{
  "image_size": 24,
  "encoder_fused_qkv": false,
  "encoder_layer_scale_init": 0.01,
  "encoder_moe": "top_k",
  "encoder_layers": 8,
  "decoder_layers": 7,
  "decoder_activation": "gelu",
  "decoder_mlp_ratio": 6,
  "decoder_bias": "all",
  "decoder_positions": "learned",
  "orthogonalizer": "polar_express",
  "lr_schedule": "linear",
  "weight_decay": 0.1
}
Rows from block 3 of the text decoder, named by matrix and row number. Rows with one number belong to one neuron. Each number is 500 + 50 x the weight over its row's rms, rounded and kept within 0 to 999. All counts start at 0. Numbers have three digits each. After the name is the row's rms in percent of the matrix's.
# fc1: MLP up (decoder.blocks.3.mlp.fc1.weight, 1536x256), inputs 0-85
# fc2: MLP down (decoder.blocks.3.mlp.fc2.weight, 256x1536, transposed), outputs 0-85
fc1.592 101:389452510519508510505523426435531477433500440527540511459503487475538536531398462513511459490488502475520602449452517482570515507522442445488466601559637500490484460637451458467455444529503536497488506529443643546475491486561483471495496562551381418579638455
fc2.592 103:476490534417507487427458525526468575478478372518504528488472456475466509481472454469488453423477523498506480561555565467529613429503636525572563553478479478407490477520450504502450540479565460551496449536515521530566456519400513421530427511507500575463511458
fc1.593 101:518490474538492516576527539523579479507477437509518502491487494510474511470525534542461416560502452499514458484437457494651566463457471551491433484512486521497478596597450477515532571458475524465516561401562507515500532499421672498552534468427504599564454425
fc2.593 096:498538566459408446545505533479504469533408413582529532564388510446481486450548409488483499539491399431510445512539561510518451468469481474476520436493528462508483518590529524495473494527377556637469489574599597448593460518491499644435549425581389520526534468
fc1.594 098:536508438451514594487551483523537552501363411513468506551420507497560570557574518507508570569498481591512469496495533437489553456564484509479498551453523569599588510522428453468474408469536520541480554504607543410574554584520530519485520501527604520522426460
fc2.594 108:522542536510515412452435483537402585480556521582588509342443465391449502582542523476514406543541562567490500480412503538553435523501399554597548565562423652486561484512511444473444483431505524408457402511503518484468453470484476479484517495544520442571548504
fc1.595 097:554533525515468499607506491531528470379559524504523487435499506571497502556488547460526438462592512467458480451414444453471541428450536489531522479488564506554619566442479631432499430466539519509504602469511483512516491461542449556490536438483583543425505584
fc2.595 093:493439539527491485569505483490571505634568422462580532486541528510517442609515480479457432488470460441518461396563420450454563541468498484537465580494551473584357480563544410447501521417547517589428520495447451477448513501475496521492417498592491472464512481
fc1.596 097:499399468486532575416463462468469516478489549422497573393453500488466509452532487506576436563510526490553432553481526444438556553491394439534557478563423529565483500535582484510525534499514505567561540498619565508478397455520380444474555517459576501474479570
fc2.596 100:426537515419438402537520432534540555431476468457567490549502340499579528476538555503515534450508570477540519553545441445614445420508514507489482527475478536546511550388506467479470421470485526451497456507541564553521491463553475516529486461524484496481486430
fc1.597 100:544506478493449531506582518490549561542489531584535431509508509481557503554473522589505582453404481635423495535540532460581506549435527499560571464560505474516487481513513563459484563417511425577472552390420559536495467513490440487449534531532488520514529533
fc2.597 106:539501580589517557431522494591498523467519553493484478537513464470458452452473623499457470513468465427521544424453481382439443532476398536560482498439379534558525491545506394506401538495516477628492436452492457597461559528488589534540510483416514422588514463
fc1.598 101:531512380473480595497440459449486495488500617469521611476446512446541497416540465493562482498576514565519465511529490445526470401494481473491504494578510544425528469542433593445436504502593460490547581546539580484454502531410492439463524490488511485560578464
fc2.598 113:426512553442438455532517459516525527447555494444476512469499561561511558494455487533527560503461543503372543542518479535561513437435540443492462534457499438412528504575481491426659409446469464553543378573476535451525522478434484445488552613429449527522512535
fc1.599 097:456552552422512502535530510427600517485486517435518531442571524566471533547518461487516526572541476520509394529480535527560494477473550451571514492479536507464527429545471483575574535518426447508503539432472493445467473448510458440516488512594458516480510420
fc2.599 111:441524537533544384546483495508587529564423433482598436566540413500537508517496407542583504463484450544452544590428498473495560520514465527482455529395440466461563511529506489493519494515495432372431535480549401531553601586466463512543518535491498447515449458
fc1.600 093:562516520496544507515512528531510530466498522538485547629466529409452523554494546432459585592484485487509436510447579476522418529454473479475467487496575496553485566473447414396521479423485537606428548595568508406492505526487562561565532574438629561521567542
fc2.600 103:532492441504477536533562567442514494576512493528519538477492490440500536508417470413487508442425442397447541493457475501478527396471508514391583434490499611672445399500538516499469536486423551485562517440595450533471496462475461492443527494501480611499478625
fc1.601 103:504499510518544571513520435377371523564434430480458480436552506401527500492442478373506506462518480598395451463472439495474458535502456555478477505565490456489510451492484590489439523499564489494567526544505476449456554509578554523460467486468538435503571525
fc2.601 091:478446482563522395478518545511484447535454512517524502459520400556446560550485535496524514504474555364593544502560496492452466449434500430504534485494576509500499543507460563607437423460499472590501509545470496570542480467530395450452509505518544485474557496
fc1.602 101:461551527503468456515380479501641444457540525501469525429537458567558540554583516389394529530497468512451541561514505508521547422639509484499518468465519513475514396487519572419625491431551486544487434506496473588500515502482489508510540482378481453463450435
fc2.602 086:534444463515469582506477538544500529449496536517459487482474398525483493486398424500460513450533580476596507485420483469507522498495545453584563520483523517461460471462499547398516466470463417573501494478433438548499455477521522465570542553459546518440489495
fc1.603 105:527539482466514523513468601518561499521520414477532622488457490483507498534545577455501506476415468527386513504451428508428423550422453480450639448595455446461461511515485411581417536441515554535503526559516490473522480529484496501538512490509515596496522472
fc2.603 100:596513498528496437501432479390528485494589518488490467608564487478533583519505525490468532497484506477475486489505508596525501545497528528450489484498506466525507458477502516526552462450445544532533430404487531493523482464539499479473554445527537539623442450
fc1.604 099:537565522451481503483429563480453463473475494530514495355472513477585556428482528547566556506503419577477519458468571467462569467469549515488511526460463404439452429407450455491492422497516487465465404491498541475511544523538491460498447514411530467467474564
fc2.604 095:494542480539486533470560522454465536431447500520402518523576417520544601557609477406425397595484477518535515505430541538470470442457447479455531511448533561556499494500421531444515562538525422539515492590497534478509445396475560467478522450481524487488531429
fc1.605 103:532574496503442485479511497455538485462427493562502462529601516462527566507445479522489453425582466476493498525424474547573439511510475535490555545520485556464474426519460488486598437533443449503482465524539580560505437447349520577536466490459459553450460521
fc2.605 098:560578457519495390406454462514447568545556516584456504503532410565599551551469408576560447454556485497516426414476423471517418550522506528515466480479550507461481629374520512368560544451592551472524554530532513589539483503598477521477596507487523492473499531
fc1.606 099:447565543436681509491437459486504487422585454483437535535490413512612529520503496507567397511509528483497484533579530503493607510497516489562452522556510514497553554562557492457467606473491430541576458468498465445504529430534594509480495536509474531434561513
fc2.606 113:499497483446474485535462500567549414481525593444501544459516553450546597428550431449549590524481591481462562487375490346579444544569499476501463441560445498507490527507497543443505611507516503481512534512416513473489559479502528482433488530508527569436479523
fc1.607 097:476585396484513465534466498534507599445508544482546543379568507513483480468514545481501503495482481532445503498473587440573494534521504453430447599567563457475469469534545550499547438510420566518517484488524494560517572530490452536497488555585440502457454469
fc2.607 098:439499582538513521527378541529461537535470511489577474507497356451448480499525438425453511439556436519529440539528551457551478539487499448570445435455481517466622456403454499468520486452512442541529498471574536493495430570469478469447514521540522580596470470
fc1.608 100:489485433492502451505557515612534557502584484481482515469494511604428410541511504518442469499567497513576452412478539505538496555558574516514442550506498493485490497387487475549479474493520547535488503435525559549424447530520511448432423519575620511482543441
fc2.608 103:560550468519517459567507452446481452494496542539448558486486491491498581523456465607580433498480506550449537487570468536571472494474463538480642493444432512515518429562504574386476613444422488484529492549443553574466485529556491539489481536467475513547395488
fc1.609 095:515573477582559462494505607485486515464431506531469594408437552545531527570485534456452561443585463524502483432439439459488422457505487380572546526422522572419555458459486500574480524447403538505500512509531481531580460539548571497437493439457579469483446504
fc2.609 105:471543571486404568484534583519607484464513495549446474483470470575469515474480467510498497568565472467497558513484422423497508497515536397575499633579476439409464467600478455478483491416578484445368461553493532462609490472508443548550443505504528442530438469
fc1.610 097:481518463458593477546460500434435458506458461465551544536512479546454549530545479566448461414509504454462486466440616573466453565529456454526364546559531519495604522482440457466510503523496541503537540538510578528475510564540500587493603407543557574439496488
fc2.610 116:534505467496579380431503482473515434477491580475482545560499509455521463528446473477516489427606472630486487536469511521423515452479489492455436504517471522388485560636563497468500527509483501518490668450518462470542517584499445451582521585450470499596460511
fc1.611 098:579524430524549551470439452561465402473519424507422498519549596493499452489465487556530504573461531617500483542497459495460523508435552440457609452546474522483559523523565424493463460503532526486561455536540448524447486560513524551554543533565453574412429498
fc2.611 108:496502416529465487514465525575449585490526559547508506605555522377493545509511572442435605558485611526546553463460396535471467400472526513418442499430489454479455525478499421431525456540453552587512522519411528448493547509567464542435578497541494452538538538
fc1.612 094:417495500404465521544378426424482430500546444434578545581459521517551620517477492443436405523517543495525527464454465450492463488488546509520516426515460439488501480423484527456491425430540597532399497580556526428426481519517552512458516565501507492450543469
fc2.612 096:454437522540496548479550515491449466528550459587484535540482479478450475457452535455498441473422508441554468523417436462536575440515472535524414567543466486577500551517534508514522481503512490491386438528487552484392494470566506537544418424471499475446441515
fc1.613 094:529480564501491555445490553538605523529489525497431467551596458511458424516462608480600452442489525419540452535417484405527490496461573447561504561508500496522518515481469460491451520494530510436519443404488529449509498489533491364485503506490541516555555493
fc2.613 097:508556497426523410465411543459481466493554479498532547511535506483418497557525586407491479617449524422495544475538458556474475583477472578548519548543458470476441497508519476463523489521517462521402524531479584541499536535554501602405432468543462523526567530
fc1.614 102:479551523501501472442469446488549463498536450538596482504501503449574632508485537512499422446545452467556566464577566527509501496423525550593555525523593470487561477476445477463614483541487540553565456438467429501512580477522537516441597456412524508495425494
fc2.614 088:475532470496476431476470427542421515528476474497549509532507441489541521492551446431523533521486507571502452592565562446389506560499452490481547528474525562554547496403499473651488468564520542531431481525534563410407467503453486531481569487483465467524506455
fc1.615 099:466509466452402473527510524532506533528540578499524567428499486443406481465458547534533587551393473477510506458506497352500488376484459415446392503491465492429552483494509605481511463450508545507507421543518441508540484524528530522489523470411576517477546540
fc2.615 101:507526441605497456392535535519562592537583500569486443493455533556480421546532524441510446472502523551486456482488411497425437475546553535539533616487589423530539490537493535476472535482458537439431528418463448592414506498397477504446473478485486519485562600
fc1.616 106:503408493516497510392481518608494519483473442488453482431447599509431468494460500460499565491464538571533540519467601488549542477501534538533472447504494477497546505533444567529498447517429574533415534567512545484564494457486511419486475615457490373448476489
fc2.616 103:492500418399465493423499490486521455457483590480440561491518503444498488489516565481448464507459480481451418485551482494529445539507472406403472514546491526482548483508526512437546493426500425578570544425529594434505500525490543439508488487494543541543496546
fc1.617 094:521388534519545508512534412485439497374448483533493555479420510542535465478473532417494523458440498517537585463530522475516500479500589528449483482490617526463589543499550533468555542551536506463525535454494541437529542496573543472478488399529461359486426532
fc2.617 103:500563465529427648468484511540615392538430512507526581474501514505448477476544448484542599562534557447367502504481432455476532480532542464527458626437466588524541538511500459526444491440507555634534488471476529551567540425486567537457583495563509446452437472
fc1.618 094:544463467506472522458554492461506448587538569459370517503492499459446464396548476491512496489503472499427507469400529561514474474544560532479514580542539425529531472535422429496476542508484505524435542486430401453452465502512422462460448498581395546485514525
fc2.618 097:507465387478504570490452466559513526497418400598528498448500462501512547495488495500505504450467526536613530546515573446540517468601505556493487492515428502524545444486565515478492496450447541486501496483544533512410485458570616416463489477416466532476522442
fc1.619 102:414404504498520550495553519519502540421541457562525428587519519464566563443414584470494483499479564544438423562442515571462508465523425457527401496517431440542469536498509380541468535586444587477580515530532513466564591464515536463454471525468509497494567529
fc2.619 109:525471540483493540514467539491463529565477572484512532516486514517478444525492501556450522533466523529445503374484521524520449416462477499440458502453413486507515534503518509493423491536470523479442430442517688484522502500484463528513597551570532441517448524
fc1.620 095:428553456479524505424445455429588528509552484550550493495561578466557528435377541499538482503483506481581527549547418509504490499477543457437414431509548398488454472512521530466518491436448461493513491512401507424431535562501515522424461459390585615483559474
fc2.620 094:451513471504486402486470531478479523594492507504582492590437468499608564494422479481491570486561518466553470482552564536462426507601529447487490420427467560513568468457514442540549529488532465527479510491543474450545396490470519520547383439556445429408527460
fc1.621 102:590486473482485444493420464559472481457553463561496498534507501549628479506501583477470571538480514547562583475464465506504551532540505472438475541493530551459471511442460480541530410420478495538478584442455523528514558433487521459506436430529590549462458540
fc2.621 096:565509514430517444487404476512439531493506538519523541468440382574484526488503537429494559562427537493524498524490508441526506519526483506391537477466472464472446538480478526429542509477506454485545515463477540506435496469480518505457480545446573616598454425
fc1.622 103:568439438436535529500467559567458526420411514483489531441514520570490554488497444467471627501451556482464511531537545512368458526501511573486407579508497564489548564559512569499402433459481459532528537487547507538528505550414472531555541397603550467465522471
fc2.622 093:395543587487538591529525373521560513461485584442403548520470570541493515541448449478425493462530572583515565580492569445433399553518477513466513519487554526580446582482455498556393419526540479434398472526554415480549410490516497496433502504527578497618483493
fc1.623 104:495556466494416515540520499423499639411536536483489409524444480577517495543572498573586456446514461485509519461449402511384506479587456527641549469560522454527550538511605552451444477510592507597551567473503483523602491449536486469492503556477533539430526513
fc2.623 109:523449549520445413510531518537512530464516410507525532542515514484552646439602402525460489463528457519541448396454520525481425432520539468462600517525532427472478487529480502366539410532513444480506554481482545522478469548487578428607436589546566472539504571
fc1.624 100:552467385407539528486437442405588535412577420461399588436417439503514575543507573586452470533504482461431478516467515495466489540532480497471492488434504477524516595532564543477607485518443445567566599517559399556533550458465464406542452487478430614489497509
fc2.624 098:517573543504474470446492484519557502539464540474463479543583507482442534554466404481416527428536513562439506423460451397509526546519443433447466465502553556448509497544517497576547553527555524465453556519531582505481523557481499471506492511512494542565606504
fc1.625 106:428489479403488552499521553461522462460538417415508514531430499535534493490565509501510546535545617548538588523525489482509548476442463491486521479513544469622501507542514455430594561426589434438565508461514535437452510541492503553356602517503489520503438448
fc2.625 095:489455469459397523442482518592483449547505510559431564535503458488504501515605453539511628504475482430565571472479571484476553479500473454488583497563503468472461437479545558556455573433548510466591572490408496550459504482526477473502495435520432432513478499
fc1.626 103:475467475462492439457475531516475535501488534500440496466529494479562501462473443449523536517494612648407444559539548468451569542580459532535532552553441530529498556471522524577467561442554405463437506420553536438492527463484456511504533512538448502452405459
fc2.626 100:459495545471573494531487496535398497469505468521493622525457484515394546577539457463504509436510422530448544451477598608504476422441487453529544439480550460554494527479465490515526540530475479571446621490464503586544502527489459543458497516449500435450595468
fc1.627 104:475483639637484532531495493464446443545510499512534532404554463468561480423513570554415461453464496529594640357529492436461551456522485426535436527532424562618502469507522475531577503523450561493518537599550443499506534558498594478474509566407571510562393468
fc2.627 098:508484467579420461514493504543611497603485504389462378431483516516412538537454527512419463411489428531503479467526495468439469565619491449518462522436445421504432545554604508468588505495531516486567473496442465433469465529475480530496539573499433556572391552
fc1.628 094:498514512487523460511492589626516439466477462446470553426503503511499464468575494507487411552505457518430516532445474513451450534525416380560473470591523483433415415511503500472503462604511448526505594395494505475455529548586609468508556398479425474525456524
fc2.628 102:549552458409391531548478523561574401518536573554589520500493503501454466488485473497474464424425445508584518555526537522538483500443456541460472522430388546577554580427485614520421514413483536520612444504604471566515521416504500472498513529414500531402581496
fc1.629 100:471575504500425429534465649431516619548463473562520447525409535407454504426465448497488435539451627526467574537537509573542442502525473494445488523577562560558498468488531536543543409406450428449569459548540500400540522388463483427529520414452600522533502443
fc2.629 111:528404522440509482465495407547514487434544462456531578455565450585546527456537582476551497621472443539541453511465508501457468533481427367485476527479488513550453494488532574526411578517514418466464526436553510509497454520422488508603491623507436453469545485
fc1.630 098:463527558555455513510472541535506479512481547481467465404529535560500527423457551499433553579546535470456574485500582569449525538424465482417440529394557552459568443483457509504532475592513506502460527462537465470553561527447449553540519440501539416424541600
fc2.630 097:458504515474458472446545463392419485510497458553473519548421522458465434427554471524577494533532557431461476470558563534462628497454489516558456584549477419536518438570576567534472514521463495509568462521427476454568508567537543525452436557544400503528509486
fc1.631 104:557462508489495572474445566454433514528450572548498571662454561417476537526550498445546562549474453554498430475529511516488480576485551559577499494433541445490596454473516451583475412580587547472432517494555559487498505564514518555460523558547463478464487579
fc2.631 100:487526484546572574374500436500559525478648395515479467426446436474440483467503510508538454454467469587489482568491561457493497583474435490531505425551530558435521604471407509395486510446516471571659424504486500506601427469450518464501489433479507589406508412
fc1.632 106:514452570505545569540449475493542444517516543569488470471478444550562470521400439466538545432471530522463581551603515408480537390432487475400586554493424442508576512517534454522528508520483470532431489512581428537487479543491506546374522513465570518429479499
fc2.632 105:508495426511507491523475512489460589510512545445543445502473498481475458501563559534509482544547436452459523539511522489486514557499494499487421551480520448509467484530554419434453529524555532442432395428421533554504541536529467478469599524568404409519500569
fc1.633 098:582491531448516470516529459516407446471466522487507560417477529501492437490510525494489555493487532525514515506503486607498533454438472520521452434554543551483500387503538597428474559524522571382547471487410569619478462505630541523504467415416484446438492393
fc2.633 099:606568438448557543463409491548468525500487526583568474498484530535476448510514454449532488487582384470559486494541528505473503448429557509525534469465544510514468543528442517521547523614473443438506564473458447433529521440489512459468580525514524560533474698
fc1.634 096:502433572579455552535398464477508469591533452505454501488508475496463562433553574468406496414534483557503453480506558452527516442459559587476530444410508495410511529466544531502466476436480501591479563402461533517496473435456592560510515451497581514497527430
fc2.634 094:523514535507518584546558528569507552504535548513518541468350505587514511564437504575462588510554509448471537483532555549563526452445450503453475534515381563537472575491501530502437461469457451516584482429467447556546542528430596541540533512504475511518594473
fc1.635 100:539542368519528533457469511471447526567452491538523503520507550499423470516408442454505540487481550468493488482478418513522527468533494434425477338464525510572489493428497484477589508425490559480443467595543575532466496526504500511490617571435458504444528491
fc2.635 106:486520488469472326483502477533451450534440425502478613567496472520437552558495517532479470546524521469546438492470504455477540544442463528572533606563508548480488459541554600617528534496446514542570535556508487446468544628525462573459448525505541496567616513
fc1.636 099:484507448503614469414588553487530555516511491523419530509611571567493409500561552464518461543505474516489519476518574397502483577491511367595522448512436537596474448391491531478511501423493560454468543567541523484465514544465542457535545512534493526496575534
fc2.636 097:424536572459556546462472460549512448522443444474523505455477499544528494483474424485477385432469482551552550575484579606475397487598512622355523483482511545453417564513527548445475483471481469484430482494678484461544553609517526565492505489517562522564489555
fc1.637 102:548516551469529545499466533438431460518508483492558471525584492470517565528443450518453417595419577468432385534452585565457566574472503434488487543506507570480510457474519464563413473562563473562579492542533583538552506532514424521506515487556530456512478582
fc2.637 094:509446451553494520434435503551546518605460531552378498499470478503450501562478575464556565475522550507462461448542512506446496507595495410531499504472525527470582571449426541503497513534551527524450459571546464510546557497411397506556502490450527584526498525
fc1.638 096:503505508520453542515426521546472501559546486432579521474457461454424406467520509581441412477459453579476624421489474482442533447594479538556505454391544632526523540518477470398570561447494506530482514565510530570482454572565445437496520522454450568493485542
fc2.638 117:543479499472519476499502542443577503537520556575599437435459530492440461529470523560523431510489428537419457450609471600546499524491480532515535479524509413549486487520598423528474507471486522489491570416475475487485485500490498507518441389542466580479563543
fc1.639 102:560476462409455529447440493456477421471454526470498652499514502538494528481463504415564449465454499522478511500628569475502541508545541512427487509472560539455517479559477513439466529449532509506528536573601501452507481542514493572540493393560510525492546490
fc2.639 112:555539444505513431496480519580527396538501507494608561578489570513525463429494464550431423512520494401515525554457503482415506499539510498483602536514517513540442576478530546500528552502494393522466527447545576535516523443470518528530503513443589484476439555
fc1.640 106:448541439471575471523554512456507570455499468425524454420474536500509458555496539494496445461462434470452468515515524508509611572524573400508521537442537553432435575459439514542559458509518400485543571451458485522477488528480497601488423518585516409461463504
fc2.640 099:494487541504469536527577543507469578482474551370532483511475494515548471487574579577487509478522521456512620555474477616457468481398499467403496598433568498514502544470423561579542544463436499519476578538500451549501493491358560476414590540420517513501459407
fc1.641 100:513529497442493443523437546516494505493529425489448525447597427500423465503522490435455569506508539513498555443490465459609498478487557568596506519547534551485502524485540538439495386485511478502524489494467509615578546527487476563406463515541466520508560446
fc2.641 103:394648436541531552518546513435552495539564492433459455520487433518444559488526490523514594572563478483426562501538492480440500513481468515460523431392564525533544543448427446511485478466504492417486467451501419545559521590523517476477508452411621464531553380
fc1.642 095:559506455417459503360532513509496596493450534457573528471513525559601332488408493492476545523532512560573469489464545493548551570523495488556534448542510438373555476425472444491505571452415528546412456565554466385446517486583457503513522464537531592465536462
fc2.642 095:529631490521565540507453464433500381502506447503542540509589401507480534533545438514471533524522615463487474441463532494535487387603594453465419564510401467577490498464464517469470532494539463424645503423511497457362430589440510459487552511500477572544477474
fc1.643 091:567507503496495465445483563563634580517539476397419418516510554542536465429494482424441391543496513513462525541506462486573547502487485563540509465476552427485354468522480540492490465548432452455573483496479458544516512425584556468457452446505480512510665479
fc2.643 092:455471451462474459450503498491461470485457583470482451521456425521502468474468485504567507512493536530535425459516595443413537455420440496444481371461443423473493500484463567542506529559511508554467540518515515596453447556429469561530560436477447469532490493
fc1.644 103:462463499494592517545513508464472499532444518466489492522571515404449597456455534483505493487463607469516489493537566523488486473515517511484556566506499507447581430553542586512559577550537511494416597503516548544510449556467503494503500462510421461503546559
fc2.644 095:586427500553560540493528579480534546462441523533465526509494594535497520484435523530517515520512497516375477540468458473500513434486500542458467483450506528526481519494495498546472581635586555482502445464539534442489568621571526480466414495456513517495449470
fc1.645 090:457458482531448490455453410467477473511541492498436540495531561527503485537477453474485484513409577496585563490480471417422427511620513469475488537482552555562587601468515507531497457587391422597593562464582516555557421561451487523488525489491517541508574577
fc2.645 138:442505505482528486482459467567502553501527480517461438488527517463498457562505552541563460507478421429485410411449496495583471461518533528496486608519556483517500503610468502483498520536475430467454515536552507494476550481538538432530453561414573489526434589
fc1.646 101:476556509464528476439520457499479529497569479471495576424521383426538553479510574475572523497546459554439438479444494522502432417538497556470462463489412492493575461540428500458456496577484540506544472599499518470536437461420584509490426463437517541569491499
fc2.646 114:546577485454475609583508590579459510511501557464576426491446615420501472555516468507403543565516458436483420515577485630472450516563411506491456504512432491564512562491440479537528530448462523494520430458507645465467439462512448523403537524523594502481515541
fc1.647 105:511541503544517489522468544550489517456601448462524637492481434556524534538545535519562622491551417512501448540495467375459443522410386496532471502485515476504569496383481551500415497561565471438440477422380520456439544484499502515429515516514505590513491545
fc2.647 099:515465450494380569526511482468567443465460518476429524574509469481498515453526557468443588518418455503435573537521519613538485534592645534459421481488458489535501494370412555539526474483443466454586551508522534512551506490511428493465552543514489423478486555
fc1.648 100:530508471408469563516553489458508481490484488512524549516572507514426492495449541526564578439525418589384534452520503425531598418429524576577572512578534430424532445481483546473406502483439558469573426485524492479492510434446534566545525497553602503503643437
fc2.648 096:399503532494511448432483502463487684504613530428502541547542447460481390571527503507549466488423460449546488489439559491439464493530495560468608515481532538529563444430526459486567590494534465565492470469450443515429472519558490553451523496457531414496531523
fc1.649 100:465600478391459469621426489475538493583522505465552396454512542417481437523579540438472535570529467453489521532498572525546471477564478503493510478549532532510533438550443481551579577574440498443479421561479460486544551462404512483503544497450449469519556543
fc2.649 098:495455517485565553530497500450453431506499536611392544508447546556473472503424571495508496473498476565510503452482496482519439507493464425452583481410562501531560583405477550558480511480493448539458530468519389531547381569481563513574414408529438503523421423
fc1.650 098:532545520539380550523471535526562610414470593509461544475577487613409544450504449473519519547520562567427569471465521456468487577489484576573430508497481470476504528527553580493632511535407461551546505543392589511430544534446505535483544433463489528498438427
fc2.650 081:484541581426471491523529459439467471539479450480481497455537516565462578475582477560604620562627604537565586427539442451483563647516490531490455516507515564542423468465419502468531468563500571457524565401507524490452551505487458506671465492502514509539455518
fc1.651 100:500492649423491497505540563418438553576448498485478436402540482477452468590447531570572454449494603547535508556476452445433537428556450451396519633556440508450543472425468544488470515479463544539517538548506504530462474482555435496577513564485448469529485407
fc2.651 108:471501506493447525562455499451558368442582403520458516481442468429476572505415490478454393478585488564447433537525492507418573488591483517453463548442452512564570572530503417493534537458513472540556541552486459437630423502494497512568555448509483526508403500
fc1.652 100:500523489443525475490479469514450430393452465511547529483379472503545336417473502527550529464484446509474477431518498513532488594482411559575433428472573454500574455514479480444590524458556498511513492488487564568593434531572499485488493529420572424433473433
fc2.652 090:434497512505393557403551520528441525512541505448568526528522558481543503453475565562523566563600466558505500485498515550482481461446552545584467424444437479521521596481422472474514474500503509493519565507506511438510566503480478450506478554501405487523470573
fc1.653 096:552504591504481497441501475477457527450525561514434551462505442501583538401612467452512507422573606522524433434519456546451539535480526556467517486462508453457466553456486407598528400455546513503544465477453451446510566437465488579512515530470593589573451460
fc2.653 099:478507553570473507536560584523504519525593533610595444512537659521484519477495534486473471517516450494563465534530476460540459460554514433532413463501465614498473470483544582530397433437506563519450494597477478496561517474514549435459549452492507516455561547
fc1.654 106:463442551531476515612481536478432517469487585467547485454521498529491470469472482494451492472574516456447497486517462492489557444493508552631533427616546517559527527457496439497543521453470539516512460513574512549495545471489451459533503508542529457497432492
fc2.654 106:492490590494531517492461443473510519475538531440506592468473509522518539527464638525571469517454550452501418509444481545494557493519541476513491521451552506448476480523449497424498482570480404467485437429419496476507550474446424470501546550684555464498522443
fc1.655 102:421501538506481460530433541528441553550456586528488472455526532567472455548403448512549527508523595525476540531451450479404602494490541513488516522563536467553517657547453519460425543506560627509601487417536539508358463503496432505427489445419454473464428560
fc2.655 097:506455490534536553529434567579574531404508597437441525536494473551501464477475508536499442446463552427433495559470479434496557517511471454469516445489586532466478463417514533469510378471511454485409405525500619492535512507544460405512511541530524568471519489
fc1.656 108:441497510477376505543457466451502545460498499533452453484543544469393452542481490410467507504493567478506556517572533557381502458521490578520489538519445399467581474499486510440520455539429542452438534508620561374539468527526467489544427505467501514583526481
fc2.656 096:515443521556518544478556506606458491640505403513474531415507440535470505578499511529484482404448454530506484447461447424541404470507502541456538563478486517483550544505452443602440458451551501545549481416494576499539473513506459431531467522506561551517497475
fc1.657 102:492551509518540623509570565467442473487503477397493497496428497506489543438529541406531496513517539557522418471473546521519543422464522515516470566551537479467530444583430552618494425487450529527538483499436504448519503548520477500582532538572471523398618465
fc2.657 101:503459487625561573382478503534517563489534512546486474437478461498530427576354610520495459536565444515435433439529651488589548469494491482523594462485561473433444586502556438557496456476523401498451523483484525518530562597505469449628483506555485484466452523
fc1.658 098:537490529488488488544448492504461436480611443491529581506502547486508424519523481594472463503546555501523487523486465442534459524553590512509446490637521535581471503520391444504584452539511578422447439489441498514481485576605528454482534486345472319515541608
fc2.658 091:509495482534435495457444448562552557536432432505488519527483436563535561541549452499447560469483456531632445489533472581459437510447426536545445476429413642428441506489546468460557582467471445557496498600514431436534459432464463519489434456460407458541509479
fc1.659 101:520526641443523539491525522484477531550550616523499541389546580470498530475507520512562355399422468426483478482436438455491487497556499515407543566515495473570528537556468444522514413528516459506485506426463560425485494485545497331491489493495500514467509474
fc2.659 085:584528546480470515448435576523553464462499502431503472530526561490467485572487497455422420508483482521524497550572458443514444551473593530439448468395522473611487506527561441537453501536435398411522472575555517429432588539532509567422410517512435538532566446
fc1.660 103:480514508487503499498486556582420541426524553488497481530481519567533475436501492538452516525494550514504548471502440517513439564476569531455530500580476410508517461553495474472473668495498566520506468477513397527439500561461521418510450498567580448503551563
fc2.660 091:490476457507535512494478629593531485469554439506470437384522547604381509564463472526496488492471508424506505455450515570451457394666535504535526472502576422520528583536449558506471460472567523630490506514461542496483431530466479537513522600489505588552531546
fc1.661 099:551572560513577570554500407399496460482475533449534441539486448547545549382532452434444518542514504564511538467568552524492385511467574454401577541503525585506549490417480551444408541508499528566529485471511469486444512520595539526555435463652505594482483448
fc2.661 099:444519496512583402494484495506476513474545385531449511474451421372460435534468481619540501469546466500361419520494569413523545510473557460502514480500502504555464430513550515558562495509509505485450469488526414613451481517536440511566328455537555477567480482
fc1.662 105:619477472487551520427514521464470582528521414548489487449557542547524500511524490487560501503505455468487538484544465519438496544527510502491467517503520630512512443482531515453511561357396385468624493515468507435417427555422422432489544469494499495544485610
fc2.662 095:497378472461470543574544435501489505544457414502480505430510530592510493407559558481484514455482464486449513435505551509476434459413519483585572548495527463463478517570541543571460424479489486476451530544519554486464524373414519582495450427534582584544543410
fc1.663 102:541430436585516567498493547520538531506537511417400483475502576457528476532366492405618614597501518525496575484539479536538536554529604466553459455435543446562461572553458496556444422584481565451566506543526531503478467517495524499533443462458442455454535542
fc2.663 106:369536449452473521523631475464467547519479485481448459462513580481518472431464525440492527480527467489616462494404546474450527414401512588555477497430493576468498431624463555464555453470522479448422483559515499538473506495529481492579514509461546468524552405
fc1.664 103:484493538525532517445415500532449581502530400486480520559554466417574558549537513490545499460523413639580433467462488522494535434535445513535538508527493453561585515414554452485639537521537538455522491445562487462415503493611374494495518460558508465554605503
fc2.664 096:505498564491432419517466460540406457510553424533551495395471459521514516538528594421531487606415527511501540417493507483535430574554496522414510498499495539444450532425442485559585539458403443474466574548541509507479559525486459493511438522493437597479455526
fc1.665 097:513498489499507515571507425515419551413576538540451483531471547521498554535498576464418454477472418506458549541542424468572528460399557539527552480525343471496462537543482566546468482553501498464581400432511423476561508563551555527531516546461520428511549472
fc2.665 102:453576476441540417450479502553514440465500578495480535496428564562448569521497467439537532472570451546618488474555596477540479588459436536449489541430509560555455492518471552473537569491434497576462498536480509516484482474463471466445459657515512501450487475
fc1.666 098:500491526480570525547546501538397476500518463550576504470490494530542484484444522567441538464528572564473474505505534524501508508449481482432504519554465584470547529530446477439574551540424464575586504522408509493449471646485485546492407468592552495514451478
fc2.666 103:477497468416514445574521502517499435411462580406602549574476446462513406476521478549525443487508475420597490533490593487567595505527412565499505575523513433562493473489551460500433457416460443498393423483555575437467492523562578629490435461619449436444515505